config = dict(
    model='image VAE',
    dataset='telescope images of galaxies (Galaxy Zoo DECaLS)',
    train_examples=44167,
    image_size=48,
    crop_scale_min=0.7,
    horizontal_flip=True,
    translate=0.06,
    bottleneck='kl',
    downsampling_factor=8,
    encoder_arch='vit',
    encoder_norm='rmsnorm',
    encoder_norm_position='pre',
    encoder_activation='swiglu',
    encoder_mlp_ratio=2.67,
    encoder_head_dim=48,
    encoder_fused_qkv=False,
    encoder_bias='all',
    encoder_qk_norm=False,
    encoder_parallel_block=False,
    encoder_dropout=0.05,
    encoder_inner_norm=True,
    encoder_patch_size=[8, 8],
    encoder_conv_stem=True,
    encoder_layers=12,
    encoder_width=192,
    encoder_positions='learned',
    loss='l1',
    latent_channels=4,
    decoder_norm='groupnorm',
    decoder_activation='gelu',
    decoder_weight_standardization=False,
    decoder_widths=[32, 64, 64, 64],
    decoder_blocks_per_level=2,
    decoder_block='plain',
    decoder_attention=False,
    decoder_upsampling='nearest_conv',
    kl_weight=0.001,
    init='orthogonal',
    residual_init='none',
    optimizer='adam_atan2',
    lr=0.001,
    beta1=0.8,
    beta2=0.99,
    grad_clip=5.0,
    steps=6700,
    batch_size=384,
    epochs=58.3,
    lr_schedule='cosine',
    final_lr_fraction=0.1,
    warmup_steps=330,
    weight_decay=0.5,
)
Rows from block 9 of the encoder of a small image VAE, named by matrix and row number. Rows with one number belong to one neuron. Each number is 128 + 32 x the weight over its row's rms, rounded and kept within 0 to 255. All counts start at 0. Numbers have three digits each.
Before each neuron's rows are labels from the 100 images, of 14848, where the neuron reaches its largest size: "patch colour" is the nearest of a few named colours to the mean colour under the peak. Only what is clearly more common there than usual is listed. The data: telescope images of galaxies (Galaxy Zoo DECaLS). In brackets: how many of the 100, against the usual share in percent.
# gate: MLP gate (encoder.blocks.9.mlp.gate.weight, 512x192), inputs 48-95
# fc1: MLP up (encoder.blocks.9.mlp.fc1.weight, 512x192), inputs 48-95
# fc2: MLP down (encoder.blocks.9.mlp.fc2.weight, 192x512, transposed), outputs 48-95

patch colour: brown (40 vs 12.7)
gate.228:131121167066143112147119107154152139075105120130108175112129144155165152131124114190152119111148148164131148151166162123119173106079065089206133
fc1.228:202097117130095106071195100122099102139156135174150130112134116113100150085164144147172135104128169113109147165180130087105088096108164115131116
fc2.228:104124144140061133120173134074073096142153115122121167095159149116108079125211111170145097093209146078127142190129167123156054143079116116090153

patch colour: brown (45 vs 12.7)
gate.473:133142145111117088140174108138181103108135078145074121123118178165094171136099135144180132111213111149122120156101077117146195155153166097105130
fc1.473:115076152165167145156153158159105159157114076132175139113144130160149095124157142165120147174128105153151148121108105088121114113062165109139152
fc2.473:134119149148120109217138131147105123122181041138132112123188115069130132130138089156145140121081121134122107047008157054133125119089082134146104

patch colour: brown (72 vs 12.7)
gate.403:150098121150087154084146117119145125136130132155146094121143192137155115099097057125110086109147094141149092150128106128148122147137119120119147
fc1.403:072127120130112134165182103119127112185124152168128123146102055131090090127129112107139160117110139065122139146108121139106183183124116134146108
fc2.403:129130133128111128097150106100128164125119189141109158110172090114171092125172093092101084164156095096144127091071094111104163074135105124104089

patch colour: brown (35 vs 12.7)
gate.319:167144140134133174099094097112147127097088166200115087112161154053072160117074118134055119144099097148117058072120109123131117151144164058155147
fc1.319:139107204129114147146047164130159138166132154147135096113165175094139215112184122125140088131081099170094116114086132145071087095141140113183142
fc2.319:056128124142202095135177164111156135161150083129139174147139057167126190119144245153107121129165135150118099184131106174120120095095182107103137

patch colour: brown (39 vs 12.7)
gate.425:062167157138140207134118180140119170057097121105124060126123077135094169126149103112179143152115101126089127056129111183128092105146133155182183
fc1.425:092121109100169136136143157131114158165121120165166140178154170129188112197078065096065103114139148111161133100080178090173121141094160075103151
fc2.425:120091123150155113185127121154095158065155069154136126164109131186106135135139162105120124096181148096154152133143101110110077114115102173151110

patch colour: brown (31 vs 12.7)
gate.38:136145134115094086153116159120143078115114194096134155120114095115086118078070172126112095110138075107099102124103125111095084158158135112152102
fc1.38:147068135190122114109082076147099127075137180150115153116140056111146143145108153100183085121135152113142088160105120099092147124165100144101172
fc2.38:110152130108156161217170168097160139132104196101126120148182061140159145104160128105136122147193094110136131178098116138170127104157138146140187

patch colour: brown (71 vs 12.7)
gate.336:096092122165109121094132163148120118085136080108105124141181119108160071095179127105110129147147104145106118137157103157097190136132053111091128
fc1.336:136099109142073150114204114132155072153109105113176107166117100161146112172068189190133139153107122189134063137132101108144122110156082153174151
fc2.336:096133164154154154121175156141047112138101165080076073093107081128123125145100079089121141150113111122119132136154156143112064130157126064167119

patch colour: brown (35 vs 12.7)
gate.243:106092100138110071184195113131121109084122169176105159184107188150082069121086108102101082127136124169123106146116134090081203133128144103161157
fc1.243:120145110157102202117100156137212137160102125160116111120056083113135123167132108074141138115087129112102080087138145106141185112092152109164136
fc2.243:110166108119208160054086121166128152143129101157111139103135098094137133076115111113083140130123142116113128129124110114099231122121091129128146

patch colour: brown (49 vs 12.7)
gate.232:065123161089173089159142083091092115162108165110150113117100128104148107146174127179152084144146145109138143156083146161188089133170124114115139
fc1.232:072082088129134085172207148127093152130101166129134169086116045106154164172139085098137149165108093116122068059098177154088153135085110145164138
fc2.232:111128133120133159104129181123156133077126147159105130117088052078158091129084126148077132107110136147105114184182131129139106096117162101163125

patch colour: brown (88 vs 12.7)
gate.46:122085094155073148155211143131167097142102107127151177122158176146117094128118143136130127161167076152185114178182117152193072118220136151147158
fc1.46:178111148103130172141089157178117123123104155072118126115132164132114164112090146143196125165113123132080127188108111131122081108130085079129106
fc2.46:131087138141188142144150124141128125117114133111039123117146143154161105098153109130140119172151123178160202167105061191110170125156087110092105

patch colour: grey (28 vs 6.1)
gate.394:150134127153199158099107108145106154156112067142084099113128159131109125122116142149135120117108131107097080148197122189125138171117115133174129
fc1.394:167111108122161107113078152113127140178132103089112122117130142101114115176109118093092147135121110128124144106239158091173108144122162112120125
fc2.394:152146150107122068108114166081190160121142180122114137086134124188158119071145109098119116201147121138214176127140132090114109130168106121117115

patch colour: brown (55 vs 12.7)
gate.153:115111114161104190085134115116079116091150081193059134132133101089202108115101064175144141112101141117090120158128102167134158096140153099128132
fc1.153:132112094130137212100132101133076139091141196128132151128079103044130104149095099138183120121106089124115109133098084190123058127132122112152142
fc2.153:148144148073159056087131147062172160125165181146099137111122084162154066092142119103141130208184063119159124105130138099099139096142140130137110

patch colour: grey (40 vs 6.1)
gate.85:115134170122121114128160124130116114144115118255102136135121122162136110025068077152132222135123127114120097220161136139120105118175137137147099
fc1.85:205124170135095104094091182131142109166162141116088110129121127104144143102119113114115109130127124109214173123186126106175103141115158113134175
fc2.85:108074114099162096123127115103177187119197119180143160094093098168125117130112105093126172199200146188092117134137103154045140105196123111105063

patch colour: grey (28 vs 6.1)
gate.479:155117103148131132092030110122119125202135094154104111138116242173145129163122087154129142094100126101141089106125138139161121147161133124124150
fc1.479:171116119143166148118143117137103122152142091110147118130097122120077144076116095141058128144127124113111085152164129155119160111114123176138134
fc2.479:115153176089117060136091141102172158147112198151106148093162110131119108096154116093145106184180133143186174090131157050057117127164081135110087

patch colour: brown (45 vs 12.7)
gate.237:094117087142152123168201141145160127118088122114170143066109168179099127143082133167093117134154150125115107184111070082130163117103172075102123
fc1.237:146121148170094093086106139166115113046120114160153153126172080090145183128136142165124133173112114159153149163132101222151093124106127087143099
fc2.237:138070117161084111192089125156119122191190123157139146128137086103155170110155159184137082079152096126095053099110055159183122231105161187142061

patch colour: brown (69 vs 12.7)
gate.324:155157096149125133115095156111140143156129132095150091097120082199152125044128127100156204100179110135102111137133101147085095105177120114141149
fc1.324:155178128168123119058138115121156167086134050115057118140056189137086163059148137204155126116118103178098146127176140110123083118098204149148137
fc2.324:140191130143169119107117070149107176120148185167108160146161145100091156168125161064121131170158123101160117150161156131056099135134151131177150

patch colour: brown (45 vs 12.7)
gate.459:148118120106129135184160131146146154099133144176128113151116132151169171111156101120107111136159120088087135175109162116166086139149149052123136
fc1.459:073094101141116126120159090117134169113126171110137116121142089171119113122118130092167124135122151110154188165165103121167153127125142174188145
fc2.459:139147111162045084232108118121183176146134104137123140109147111098105114131192114131090138143127127131160205081045100079164191141147123148142166

patch colour: brown (77 vs 12.7)
gate.224:140137142134150120081125195143160128097150113088103113164155071143116150178138093113139185095110152187110105187112064101094150159145080100200078
fc1.224:097124136115177140130159131154134115111143221157111156089126034133106127135134128076066122114123071097115117050050105162103138118121118097135129
fc2.224:132125101127184140133144157091112096185178170130126141169158138118124112189116162155126115113087142162130043096115147184119123208068148125089088

patch colour: brown (75 vs 12.7)
gate.509:131156142115197118095167151147107170148138147113197113107148153165157160129125138002087107111105121120117172151097074142173061118122112171144146
fc1.509:100139126153069234092084161130135123137115070138117057124145075088153139161135106179139110084114121162154169146089132139115086163122190194135114
fc2.509:115150114131228093133086153114124117143170142111151113145128101163090162161134151184090102127133163116135111119158140133137099127136116157087126

patch colour: brown (66 vs 12.7)
gate.497:050143156125136127161144166133112095089139182154085090104077173166125091085098141160115152115101071113125156196148072171127160122175109107120122
fc1.497:135143121117120111111058131088078159164085116108114142189112115116093136076095089153162108113107134144131116133071124085108121145166142132143115
fc2.497:145111119140223188090191093140065121164143148115163094149136180141155169157089143110083127158079099078069139146089140135151078144131157115092104

patch colour: brown (71 vs 12.7)
gate.450:096159105128104112160144099140131141103119135084095129131172136091070093120127091133159112119111099170091092221185123158120149066157118061166151
fc1.450:163148136099204194118131169142137139083137162122153158182088136096169123084160171156068131134124105065142124115143140152121035128164133194126092
fc2.450:166123073127177114194121157033128127138063169146135081179174106180174114129118182099098169141128121095103159167136085137107121157108083166119129

patch colour: brown (44 vs 12.7); grey (26 vs 6.1)
gate.214:096139101126102129076077115148150067101160061095145094112115082163062118118055103069172136129107134156146100124148137137165162110102116132131080
fc1.214:109159066147140085162169137137148135140146099145086130177131150129204099139102125129166078126146114154146153118126157118156162144134139123176174
fc2.214:160033123082209129081106078138072076074161142118163119166090119101166085131114177067148108113120144084111194125158077112159123093136074155152164

patch colour: brown (59 vs 12.7); grey (29 vs 6.1)
gate.368:130151163134139095117136188065137124082123201119093093110153104081113137083129106054119131124130151117171142162203140122156085115169113132093093
fc1.368:167135100121172139128084125124138119176117085143118134114139228136131129105156117120103133107133103143122074171186111199164193124133133082089128
fc2.368:072093120145183189129120083177084095129102083103158120166095104051092147163106120173102137093147134136058120128078098179125093108096140100150136

patch colour: brown (55 vs 12.7)
gate.188:141136117148072106083058107158146142141079149152149141131115108117127153090119043190152129142129084108111114217114150150112100127165150107117113
fc1.188:113131131130076135160106127150150149163119082114151101097120226117102151091139126190150109081149110178132119103181162093137106140148171094179121
fc2.188:102155121119110184166172157131165131178100223101189175149166077082089110128120122090139102121161120091133163122141107101143250129126127101088108

patch colour: brown (61 vs 12.7)
gate.414:145163149115150102116061142126130096138087087098177094131143094148104125070146144094155143125111100094105056078171171119100125113157101164076160
fc1.414:126125135128148135132153124123164119114120138146109124155137140152099128148157143219132117142146120163151097102120123106129149115090149140109157
fc2.414:143103143124110128062064129160106122186078077165153085107135175161131124106117082096119131168201099157166090101129159161163161093184081111106110

patch colour: brown (81 vs 12.7)
gate.93:106143112125119173209116116132157113063124111190090135142092033109149123107124118090152143130132129098135131107099131138128176076150131124110128
fc1.93:164090153164067103159153127125075141110126122134144111170117083108132144145087145155067125148079155143185145056135127091121181136136119093109140
fc2.93:131143139102154125093082132156136114100132095152116142128122163133145092154176102092162110123107038111069204104160091122090202128162141107105131

patch colour: grey (26 vs 6.1)
gate.110:099132091131083140169150190153128079081159130136129074144119071114176151134108152155158118128122147193126180114089116130144149147125119142162169
fc1.110:149103146136072141115124106099133054072093148136100082138127175107119153153135148132084146158123100174128176165138102151128190152126210065143074
fc2.110:129103129131138109138105122156155126105133180143145109119151099079150121122130157097123131119104160153120127168106119099135117153163158178118177

patch colour: grey (52 vs 6.1)
gate.235:132092126155121141064049088146188139081112134082129065146166046164155135106148130127107159158104181114142112146086117126124091135139081124155121
fc1.235:127189094088071130116146146175124098134127140136146125132114108083117145130138068129109153116109131177125079110085146125114155138109140107083130
fc2.235:112118141123080125102126088110086120085113133083086123104087111152119124105142153083101124165135129130082201143063131173095001124063122132124159

patch colour: brown (98 vs 12.7)
gate.147:159088126126104160060099131133132115118129189135117157104134130150161097197150140133126137147098150140189093061095093152135110123117098110154153
fc1.147:141110091137072174153099072097091172128114170153112124118115160112114135138069052113116109084161136085154083101100125086116172155155147132169150
fc2.147:078155175137119130112157109164099126096142091141101134108141162061157142120151107166096152185058124118108061120186081121059193111107139124124126

patch colour: grey (57 vs 6.1)
gate.293:129113128113240146169088106104118118156122117133137162123120126098091116164109082082126147109128106149142118071110075130114137118162116115179151
fc1.293:147146134169208154141102133102094124147120087134065073126158211113112109122138082127172137125088139134112118108163123112138123143144146041129128
fc2.293:133165140112116066069153138097156164131147198153138133120130076138152130044164144113128121186162115146171171176098143112108156094133124144106136

patch colour: grey (99 vs 6.1)
gate.45:126094152065125114178125201126147162134092187144143125073177091166073099130082129097130153087137113194118181176156144129064084169132090142143087
fc1.45:157185116159102103094167097134115065151147076111109129200099152098181149077161145120115073144098119071181106140111106093176150130096162132145180
fc2.45:114115156142137141161111135098133108060220255140108109130115095147086103163095136122164133174188150150088068092144147121162132111168157162138160

patch colour: brown (71 vs 12.7)
gate.311:160092091129142162182121156107096113112152158081137137135093159133093166106146109102137170103131161129115126124140116120099122095116108099151125
fc1.311:117134129139108152131105128079124118158116153145166127137128061181105121137122099173149157131127100118119134089119130147127072110101156181137088
fc2.311:096063166104076128087154151248102072133156151128103118143115134053084097125100111095161093098145133146143113139158120079048183132130123082174122

patch colour: brown (50 vs 12.7)
gate.279:131112156142137112086109094149182156108118153161128120186124111091123131156084170136130168136148139123092121085104128142140122095125073124052129
fc1.279:097139126104052151142160126159071122125143123133110148103164183088118059114157116103106126133125151127146145087132105152134176149157159194114135
fc2.279:130161140105038124069121109182092162123133124116195128186117202134152083135083084129155144104091111167104128131125064125086142149112160162141118

patch colour: grey (52 vs 6.1)
gate.310:098096168124145114161150135130119117121159146219133139103137072142135129048052081118143185121067126106114135202132152176099158126143098130127060
fc1.310:159145146057128055095103172111158147158107148104111127131146141112102126107120125072122130138148107131182161087181158084158128134130145099080126
fc2.310:114092152126105125244140151121172176133131056162136150078147134154156154114106102129139137139151179142091188162106101157056114123191115129155036

patch colour: brown (76 vs 12.7)
gate.296:112143074026123126126109138117096127111128175107189144144150089132160139128065145145083114085137107117154069126105194123139143150151158182157103
fc1.296:124138149130136129131115105132119111106150123102107119096094078111147121123094160125101133122102152070145103117068157142096179180135115193135095
fc2.296:076122105133154111049157112123090165070111106091101062142081114117144155127103076120137077117092109099136207107201103151089131169137151126126112

patch colour: brown (61 vs 12.7)
gate.291:125133088109158117161148158153147133104139071130123121136132069133097146095107091143184145150116093180096133141140126109149221107144105156151091
fc1.291:130124115137101072175062183103153202106085098150138092147101169139168153131147184149134108140116154123112091062122137111142072131111128228115120
fc2.291:120090124159114154223136147099149123126099195111143139112155088156120076114133177094100134098125122076146070122136153112140163167122158165098141

patch colour: brown (30 vs 12.7)
gate.162:113134156132172070114140142134111137104138131079094148154157076173115150148119142102159129108138118086094128173158135134100029137133135136100096
fc1.162:191089162128119095107142158174150129085142123133131144094122112130156137149117205102113116114139138147132135136089113103099056115102109124198144
fc2.162:099170131091093098134125125112171140107131236129113184075167127105148072124142121132138118132161072168184173128103172117146055105139110115134146

patch colour: brown (71 vs 12.7); grey (26 vs 6.1)
gate.357:137140146135108107135100148151097099136133101115134105137159128119092164146098143189105110150138113076136134109119115129106072087077118093138098
fc1.357:145092109138166113073141133138127148115118079101054105117170116158181148161114174097161123106103104077156124155120109139182121115113131133123126
fc2.357:165116104156115071172129072210143132180149105136165154095101106147140106103143080107141149121154124148135157098133095100083157086111136132084161

patch colour: grey (29 vs 6.1)
gate.250:143096147147108075143137127152092175106116158104190114053176135108170117106155135131148129127124148102113160168154089122135143105112135110099146
fc1.250:074154181099155094151085097100140174115120096128148098123075202130157157116107143156151155137126112138120168200154137180124167143120078109163148
fc2.250:076162157137199129189114152143123130161188108136125141144199131134114130144162068170199098114138112123125135129158167096125107111098065035111185

patch colour: grey (59 vs 6.1)
gate.150:143136133144162127128057103142127125138115076181128127131127175141158121009103060133089138116081146108117083194203066108114152153150157106127144
fc1.150:190140110157144146204024150129107134177137048136094156139096162124146119150113124126112137136143103123142064125095149123163138108171162120121141
fc2.150:144141135066141057072153146075197154161115247153119112064143123144124144110142131109142106170195129159183193124096174069087109100161075131147088

patch colour: brown (89 vs 12.7)
gate.490:151143149156039129148085111179084134106138162135122122095188092168106104111140127139133130140134076117085179164148158116128014106122142156118125
fc1.490:145102174138048108081064074162158100120132133144137115101132118157094146128106104118174171094154098151132098118093113054189152152132161153130092
fc2.490:178108127133068078151065116038134094162102134116174139126166132143149153129134103163161101171141130106164150169079160090145118098131145094099097

patch colour: grey (53 vs 6.1)
gate.309:142087182086055132125089098118118112103075157113141180106093083062175117146138076086144156141163120052055135162084109155068133134132145111106132
fc1.309:111112189157119162147126199135147138071102080107136135156149113167124107218183140047139169141127168162202134124104146162099160117110104157084073
fc2.309:117129092069108143171130105094150149134184142140114076125149131171121149156122206120142175076145132126170139122068091080119132100091091174123200