A small image VAE, trained from scratch.
Model: 5.93M parameters, encoder norm rmsnorm, decoder norm groupnorm, decoder activation gelu, decoder widths [32, 64, 64, 64].
Training: adam_atan2 at rate 0.001, 6700 steps.
Data: 44167 training examples, 58.3 epochs.
Rows from block 9 of the encoder of a small image VAE, named by matrix and row number. Rows with one number belong to one neuron. Each number is 50 + 10 x the weight over its row's rms, rounded and kept within 0 to 99. All counts start at 0.
After each neuron's rows are labels from the 100 images, of 14848, where the neuron reaches its largest size: "responds to" is what is common among them. Only what is clearly more common there than usual is listed. The data: telescope images of galaxies (Galaxy Zoo DECaLS).
# gate: MLP gate (encoder.blocks.9.mlp.gate.weight, 512x192), inputs 48-95
# fc1: MLP up (encoder.blocks.9.mlp.fc1.weight, 512x192), inputs 48-95
# fc2: MLP down (encoder.blocks.9.mlp.fc2.weight, 192x512, transposed), outputs 48-95

gate.334:38 59 58 63 67 60 40 47 64 50 25 62 48 55 26 64 42 60 48 38 43 47 53 33 52 55 48 60 44 54 53 46 47 40 53 36 49 55 50 61 41 61 50 50 51 46 60 54
fc1.334:56 41 50 40 34 47 64 41 51 58 40 53 46 58 32 32 57 41 43 64 62 48 56 47 54 56 45 64 54 40 53 44 55 43 54 68 50 65 54 43 55 31 46 58 45 62 43 42
fc2.334:63 51 38 53 33 46 42 41 51 37 40 52 34 49 62 44 55 50 47 47 42 41 56 55 57 56 65 44 49 50 56 51 48 43 43 59 46 46 65 41 55 30 39 45 56 39 51 38
responds to: spiral arms: yes

gate.180:51 42 48 49 59 65 51 38 46 59 60 61 44 28 50 51 55 69 54 49 41 50 35 62 47 67 36 40 62 51 54 43 53 40 69 45 43 51 55 60 56 39 54 62 47 56 41 46
fc1.180:61 50 63 48 32 64 63 46 40 49 47 45 46 46 34 63 45 54 57 41 57 49 42 31 45 56 38 47 44 47 63 41 54 29 42 59 42 64 60 40 46 43 51 59 51 56 54 43
fc2.180:36 45 37 58 40 52 24 50 50 69 36 49 57 67 68 42 64 65 45 48 56 61 45 49 57 54 39 37 57 43 60 49 56 49 36 50 49 60 37 59 48 64 52 57 37 41 46 66
responds to: roundness: round

gate.254:56 44 48 41 30 54 50 53 50 55 41 50 50 52 46 46 52 35 52 53 62 44 64 47 40 46 59 45 49 51 42 51 54 56 53 56 43 48 57 73 60 55 65 66 57 60 34 47
fc1.254:35 56 57 51 49 44 68 68 45 50 45 52 52 50 58 49 34 48 62 57 65 58 48 39 51 42 58 48 58 57 50 51 45 43 59 45 42 44 48 58 51 44 51 63 47 59 34 55
fc2.254:59 67 51 46 51 46 30 58 50 51 44 56 43 49 48 58 42 47 51 52 44 53 46 58 50 48 32 45 44 48 48 27 50 51 44 60 54 49 38 39 38 65 58 48 51 34 53 52
responds to: bar: no

gate.2:59 37 46 40 37 82 47 43 46 48 59 48 49 45 47 54 30 48 46 34 44 56 54 50 52 63 53 42 41 37 60 48 41 45 48 45 44 64 60 42 48 41 54 40 34 48 58 51
fc1.2:54 53 46 44 43 54 55 66 48 33 55 51 71 45 48 44 60 41 69 37 56 43 42 46 51 51 46 27 42 56 38 43 51 52 42 44 28 71 56 61 45 46 47 45 50 57 54 40
fc2.2:41 36 73 36 66 61 53 51 47 41 52 42 35 61 47 46 31 46 54 55 34 49 54 66 41 66 70 35 49 42 52 65 38 58 52 46 44 59 33 50 48 46 60 44 37 57 33 50
responds to: edge-on disk: no; spiral arms: yes

gate.155:62 43 50 35 70 53 66 53 42 36 58 48 39 48 53 58 63 42 44 33 39 39 44 66 42 61 51 51 55 52 44 44 47 49 58 58 37 51 61 77 56 46 30 52 62 57 58 50
fc1.155:44 54 62 64 46 57 64 58 57 47 41 54 41 58 25 45 50 47 62 36 32 60 59 49 64 37 44 39 66 41 53 39 53 54 48 50 64 53 48 46 58 48 56 58 59 52 51 47
fc2.155:48 48 51 36 36 66 35 49 50 52 40 44 51 47 52 56 45 47 47 45 72 38 38 55 54 42 43 52 39 45 52 66 46 53 43 40 54 67 55 52 45 62 44 43 39 68 54 44
responds to: roundness: round

gate.494:61 53 37 37 51 40 42 70 54 40 58 58 40 65 64 59 69 39 51 36 46 53 43 57 50 33 56 49 72 58 41 59 46 62 44 60 52 54 46 58 49 65 62 51 46 60 45 49
fc1.494:52 49 57 57 60 57 58 75 45 33 69 51 42 56 43 52 40 55 52 34 62 49 53 58 62 70 34 75 40 57 34 54 46 57 59 41 59 42 42 47 43 46 56 55 59 39 48 62
fc2.494:57 53 35 43 41 49 55 51 52 76 43 52 42 45 55 31 53 53 41 41 69 49 36 52 46 62 56 54 64 54 42 49 55 59 54 47 43 50 61 78 46 56 36 58 53 67 32 58
responds to: spiral arms: yes

gate.436:62 52 54 50 50 56 44 48 45 50 48 48 29 60 39 61 32 57 43 65 49 56 55 58 53 51 46 46 37 60 52 53 43 46 44 53 44 37 43 65 45 30 76 56 47 54 72 58
fc1.436:53 66 39 50 43 55 57 58 44 52 66 53 47 43 34 55 24 61 34 56 79 68 43 52 44 68 51 30 55 57 56 52 58 50 44 51 72 61 34 65 58 51 62 61 63 48 45 47
fc2.436:52 49 57 33 27 56 51 48 57 59 40 40 53 54 62 49 56 50 56 66 75 50 52 41 51 36 53 44 55 41 55 59 50 49 53 49 56 38 62 56 52 43 66 58 54 32 40 50
responds to: roundness: round

gate.30:71 51 67 66 26 57 62 47 54 43 46 46 52 59 34 50 45 40 52 49 54 56 49 60 18 54 42 63 30 47 50 57 57 38 57 59 63 67 42 54 65 21 54 58 49 56 43 60
fc1.30:54 50 52 44 50 54 61 38 60 49 51 62 63 52 33 51 71 59 45 55 58 56 44 51 46 53 51 59 49 48 53 51 48 57 29 42 61 59 44 78 58 37 57 46 59 46 50 41
fc2.30:38 54 42 49 82 65 42 60 35 61 41 42 43 78 36 49 57 57 54 33 41 39 51 54 64 47 54 52 50 60 83 48 54 68 36 54 47 56 62 56 22 50 37 51 63 48 50 51
responds to: edge-on disk: yes

gate.290:52 46 61 49 62 50 45 51 54 46 69 52 65 52 46 48 68 44 30 63 37 41 51 36 41 51 49 19 41 40 55 43 37 58 50 44 56 60 45 60 51 56 56 39 49 37 40 56
fc1.290:61 55 69 53 56 50 69 25 44 38 67 57 65 63 47 38 26 54 41 58 23 57 49 59 49 43 54 50 44 32 46 57 40 47 52 53 42 28 53 55 45 51 47 41 52 41 49 45
fc2.290:40 40 36 54 45 22 65 52 44 38 52 54 46 52 55 59 56 53 57 39 58 62 45 56 57 54 54 59 64 43 44 59 61 58 55 59 58 64 42 47 47 30 62 64 63 40 51 40
responds to: edge-on disk: no; spiral arms: yes

gate.5:47 29 66 40 66 25 43 33 53 26 38 49 41 39 68 58 47 46 52 47 47 52 32 53 50 37 37 39 57 43 57 46 61 48 42 36 43 68 33 49 56 33 57 64 50 55 54 60
fc1.5:60 51 51 45 37 69 30 55 49 49 47 58 45 57 60 45 38 64 48 56 42 64 40 47 39 47 63 61 58 51 34 56 45 60 51 60 56 59 50 44 40 25 52 50 31 46 48 55
fc2.5:54 50 48 48 58 51 20 46 57 44 36 56 63 40 61 54 45 69 48 55 63 53 44 47 46 60 55 53 63 28 61 58 56 61 37 46 61 50 49 62 60 57 57 54 42 29 60 51
responds to: bar: no

gate.11:39 39 35 61 82 49 50 56 48 51 47 35 50 56 44 43 29 51 50 55 44 32 46 55 61 49 44 46 57 69 48 42 53 41 58 63 38 52 60 54 51 60 42 48 62 34 48 46
fc1.11:51 27 51 55 41 32 57 52 56 63 60 47 58 51 57 59 55 45 49 61 65 62 55 50 58 66 53 41 34 45 63 36 69 60 42 41 65 43 48 45 37 58 63 42 54 53 38 53
fc2.11:48 46 56 67 65 50 46 49 42 39 64 39 48 46 34 52 53 48 67 53 74 38 44 40 48 51 43 33 29 40 56 51 41 41 53 59 55 65 39 44 40 53 50 55 41 49 43 39
responds to: bar: no

gate.342:53 51 41 45 52 43 52 56 54 54 38 32 52 47 49 56 53 40 48 48 33 60 35 44 26 60 40 35 56 48 59 45 49 61 49 38 39 53 50 53 63 65 71 48 66 55 51 48
fc1.342:44 61 49 63 53 32 45 50 62 59 33 64 38 43 45 51 39 66 45 38 50 70 60 23 56 52 42 57 42 66 56 48 30 61 41 42 54 63 45 40 54 51 56 47 59 43 56 51
fc2.342:49 43 51 63 23 50 75 52 44 47 44 53 58 63 50 37 48 36 54 61 43 54 40 40 47 45 43 64 41 60 42 58 56 53 67 70 49 58 43 41 48 43 74 56 55 50 54 54
responds to: bar: no

gate.125:34 44 68 55 68 59 51 67 47 46 62 45 58 44 40 57 41 53 59 51 76 48 50 52 44 57 78 54 53 50 51 47 47 70 35 32 43 47 58 53 41 46 40 49 52 43 51 57
fc1.125:44 41 45 39 34 56 46 22 44 64 61 54 44 58 53 49 58 30 42 55 49 39 40 42 50 61 67 72 59 46 53 45 56 56 57 59 37 32 43 59 61 62 33 51 47 31 49 56
fc2.125:57 52 50 52 51 45 27 42 54 47 51 46 61 38 55 48 71 39 56 51 66 38 54 52 55 59 49 52 41 36 56 54 41 42 45 44 54 51 53 49 58 80 45 59 45 67 57 45
responds to: spiral arms: yes

gate.268:52 58 42 45 61 42 61 41 43 49 42 58 65 42 37 36 41 40 39 49 66 32 58 49 51 33 58 30 37 32 51 48 42 55 46 49 60 46 59 49 49 62 38 46 53 52 52 33
fc1.268:57 41 44 71 51 47 48 41 56 31 62 39 82 59 61 34 39 54 66 42 32 34 39 48 43 47 45 50 43 56 36 63 55 62 55 47 44 47 35 41 57 42 54 52 59 44 45 49
fc2.268:55 49 56 42 53 48 44 53 44 54 39 47 39 48 51 48 40 43 45 44 47 57 51 64 42 59 61 65 51 53 52 62 55 52 51 35 49 41 41 63 41 42 46 64 58 58 47 44
responds to: edge-on disk: no; spiral arms: yes

gate.356:58 41 45 46 27 56 60 59 61 41 51 42 39 52 53 60 40 41 46 43 70 58 48 39 59 40 57 44 56 44 49 65 43 49 74 47 63 50 47 48 28 64 48 44 42 35 45 42
fc1.356:64 65 43 63 63 48 62 10 44 47 45 59 60 47 57 44 56 53 68 55 53 42 50 49 45 36 55 55 45 58 50 48 46 42 46 51 60 47 56 28 55 44 52 53 48 49 61 48
fc2.356:45 51 41 43 69 41 60 64 51 53 34 48 38 47 43 51 46 45 53 46 41 37 58 47 42 47 56 44 48 53 52 40 63 55 61 53 54 45 49 47 48 79 21 44 31 40 56 58
responds to: edge-on disk: no

gate.351:54 54 47 56 49 55 50 49 60 58 54 35 52 47 49 55 46 46 49 56 59 49 54 58 49 65 66 66 48 45 51 55 44 61 60 53 45 46 55 51 52 39 62 34 44 68 51 33
fc1.351:82 31 62 54 54 54 47 48 52 44 67 44 44 37 48 36 51 51 46 40 53 53 43 55 54 58 44 52 30 58 53 51 65 48 51 44 59 49 37 70 51 36 56 53 59 54 38 51
fc2.351:71 44 49 39 69 40 47 30 41 55 60 55 61 56 37 52 39 46 44 47 35 49 54 56 48 59 60 54 47 48 48 52 48 44 56 50 51 36 42 43 49 41 40 46 57 49 57 51
responds to: edge-on disk: no; spiral arms: yes; bar: no

gate.176:47 50 55 54 67 33 31 60 51 54 64 42 46 35 33 33 47 40 50 43 39 62 59 56 31 42 49 56 55 53 63 55 59 62 51 38 53 62 55 53 63 66 50 41 54 39 64 55
fc1.176:65 58 42 47 25 48 34 26 69 47 47 49 43 43 61 52 66 42 56 49 60 45 49 49 57 42 60 56 67 56 62 48 39 48 47 49 61 63 47 43 44 62 56 50 38 44 41 48
fc2.176:71 55 54 57 46 46 51 50 50 69 47 62 65 43 33 59 61 50 52 54 39 57 46 40 55 55 65 52 59 49 48 67 55 53 41 45 53 26 42 56 42 41 63 52 61 51 50 56
responds to: edge-on disk: no

gate.10:56 50 67 58 18 48 55 45 66 43 66 56 49 44 58 32 55 39 53 38 90 52 47 65 43 52 63 53 49 45 59 56 60 36 47 47 50 45 49 59 62 60 50 50 40 69 48 60
fc1.10:50 57 48 48 61 36 45 45 31 57 47 56 66 64 62 68 53 61 46 48 47 54 48 47 45 47 41 37 47 47 42 51 52 52 70 44 61 47 42 50 52 60 37 43 44 47 51 48
fc2.10:53 50 37 59 46 43 57 35 44 38 64 50 49 54 49 46 55 46 49 47 45 60 47 63 46 49 60 54 43 57 33 65 47 40 53 40 41 25 52 38 61 65 53 37 44 66 62 50
responds to: roundness: round

gate.360:42 46 44 40 69 55 50 47 57 52 72 49 56 43 37 55 44 44 46 46 36 58 60 56 46 46 30 33 56 46 47 55 49 57 44 40 48 40 59 51 41 86 45 37 55 44 55 54
fc1.360:44 56 54 48 47 48 55 74 57 62 56 37 45 54 41 53 46 59 50 48 68 60 48 42 46 46 55 39 70 39 45 50 47 60 49 66 63 36 48 47 45 65 48 44 56 37 52 38
fc2.360:56 51 49 46 86 52 23 50 58 62 53 46 75 38 59 53 39 54 33 53 54 61 49 60 56 41 61 55 51 57 57 28 53 51 56 63 39 36 59 50 37 75 35 43 35 43 58 64
responds to: roundness: round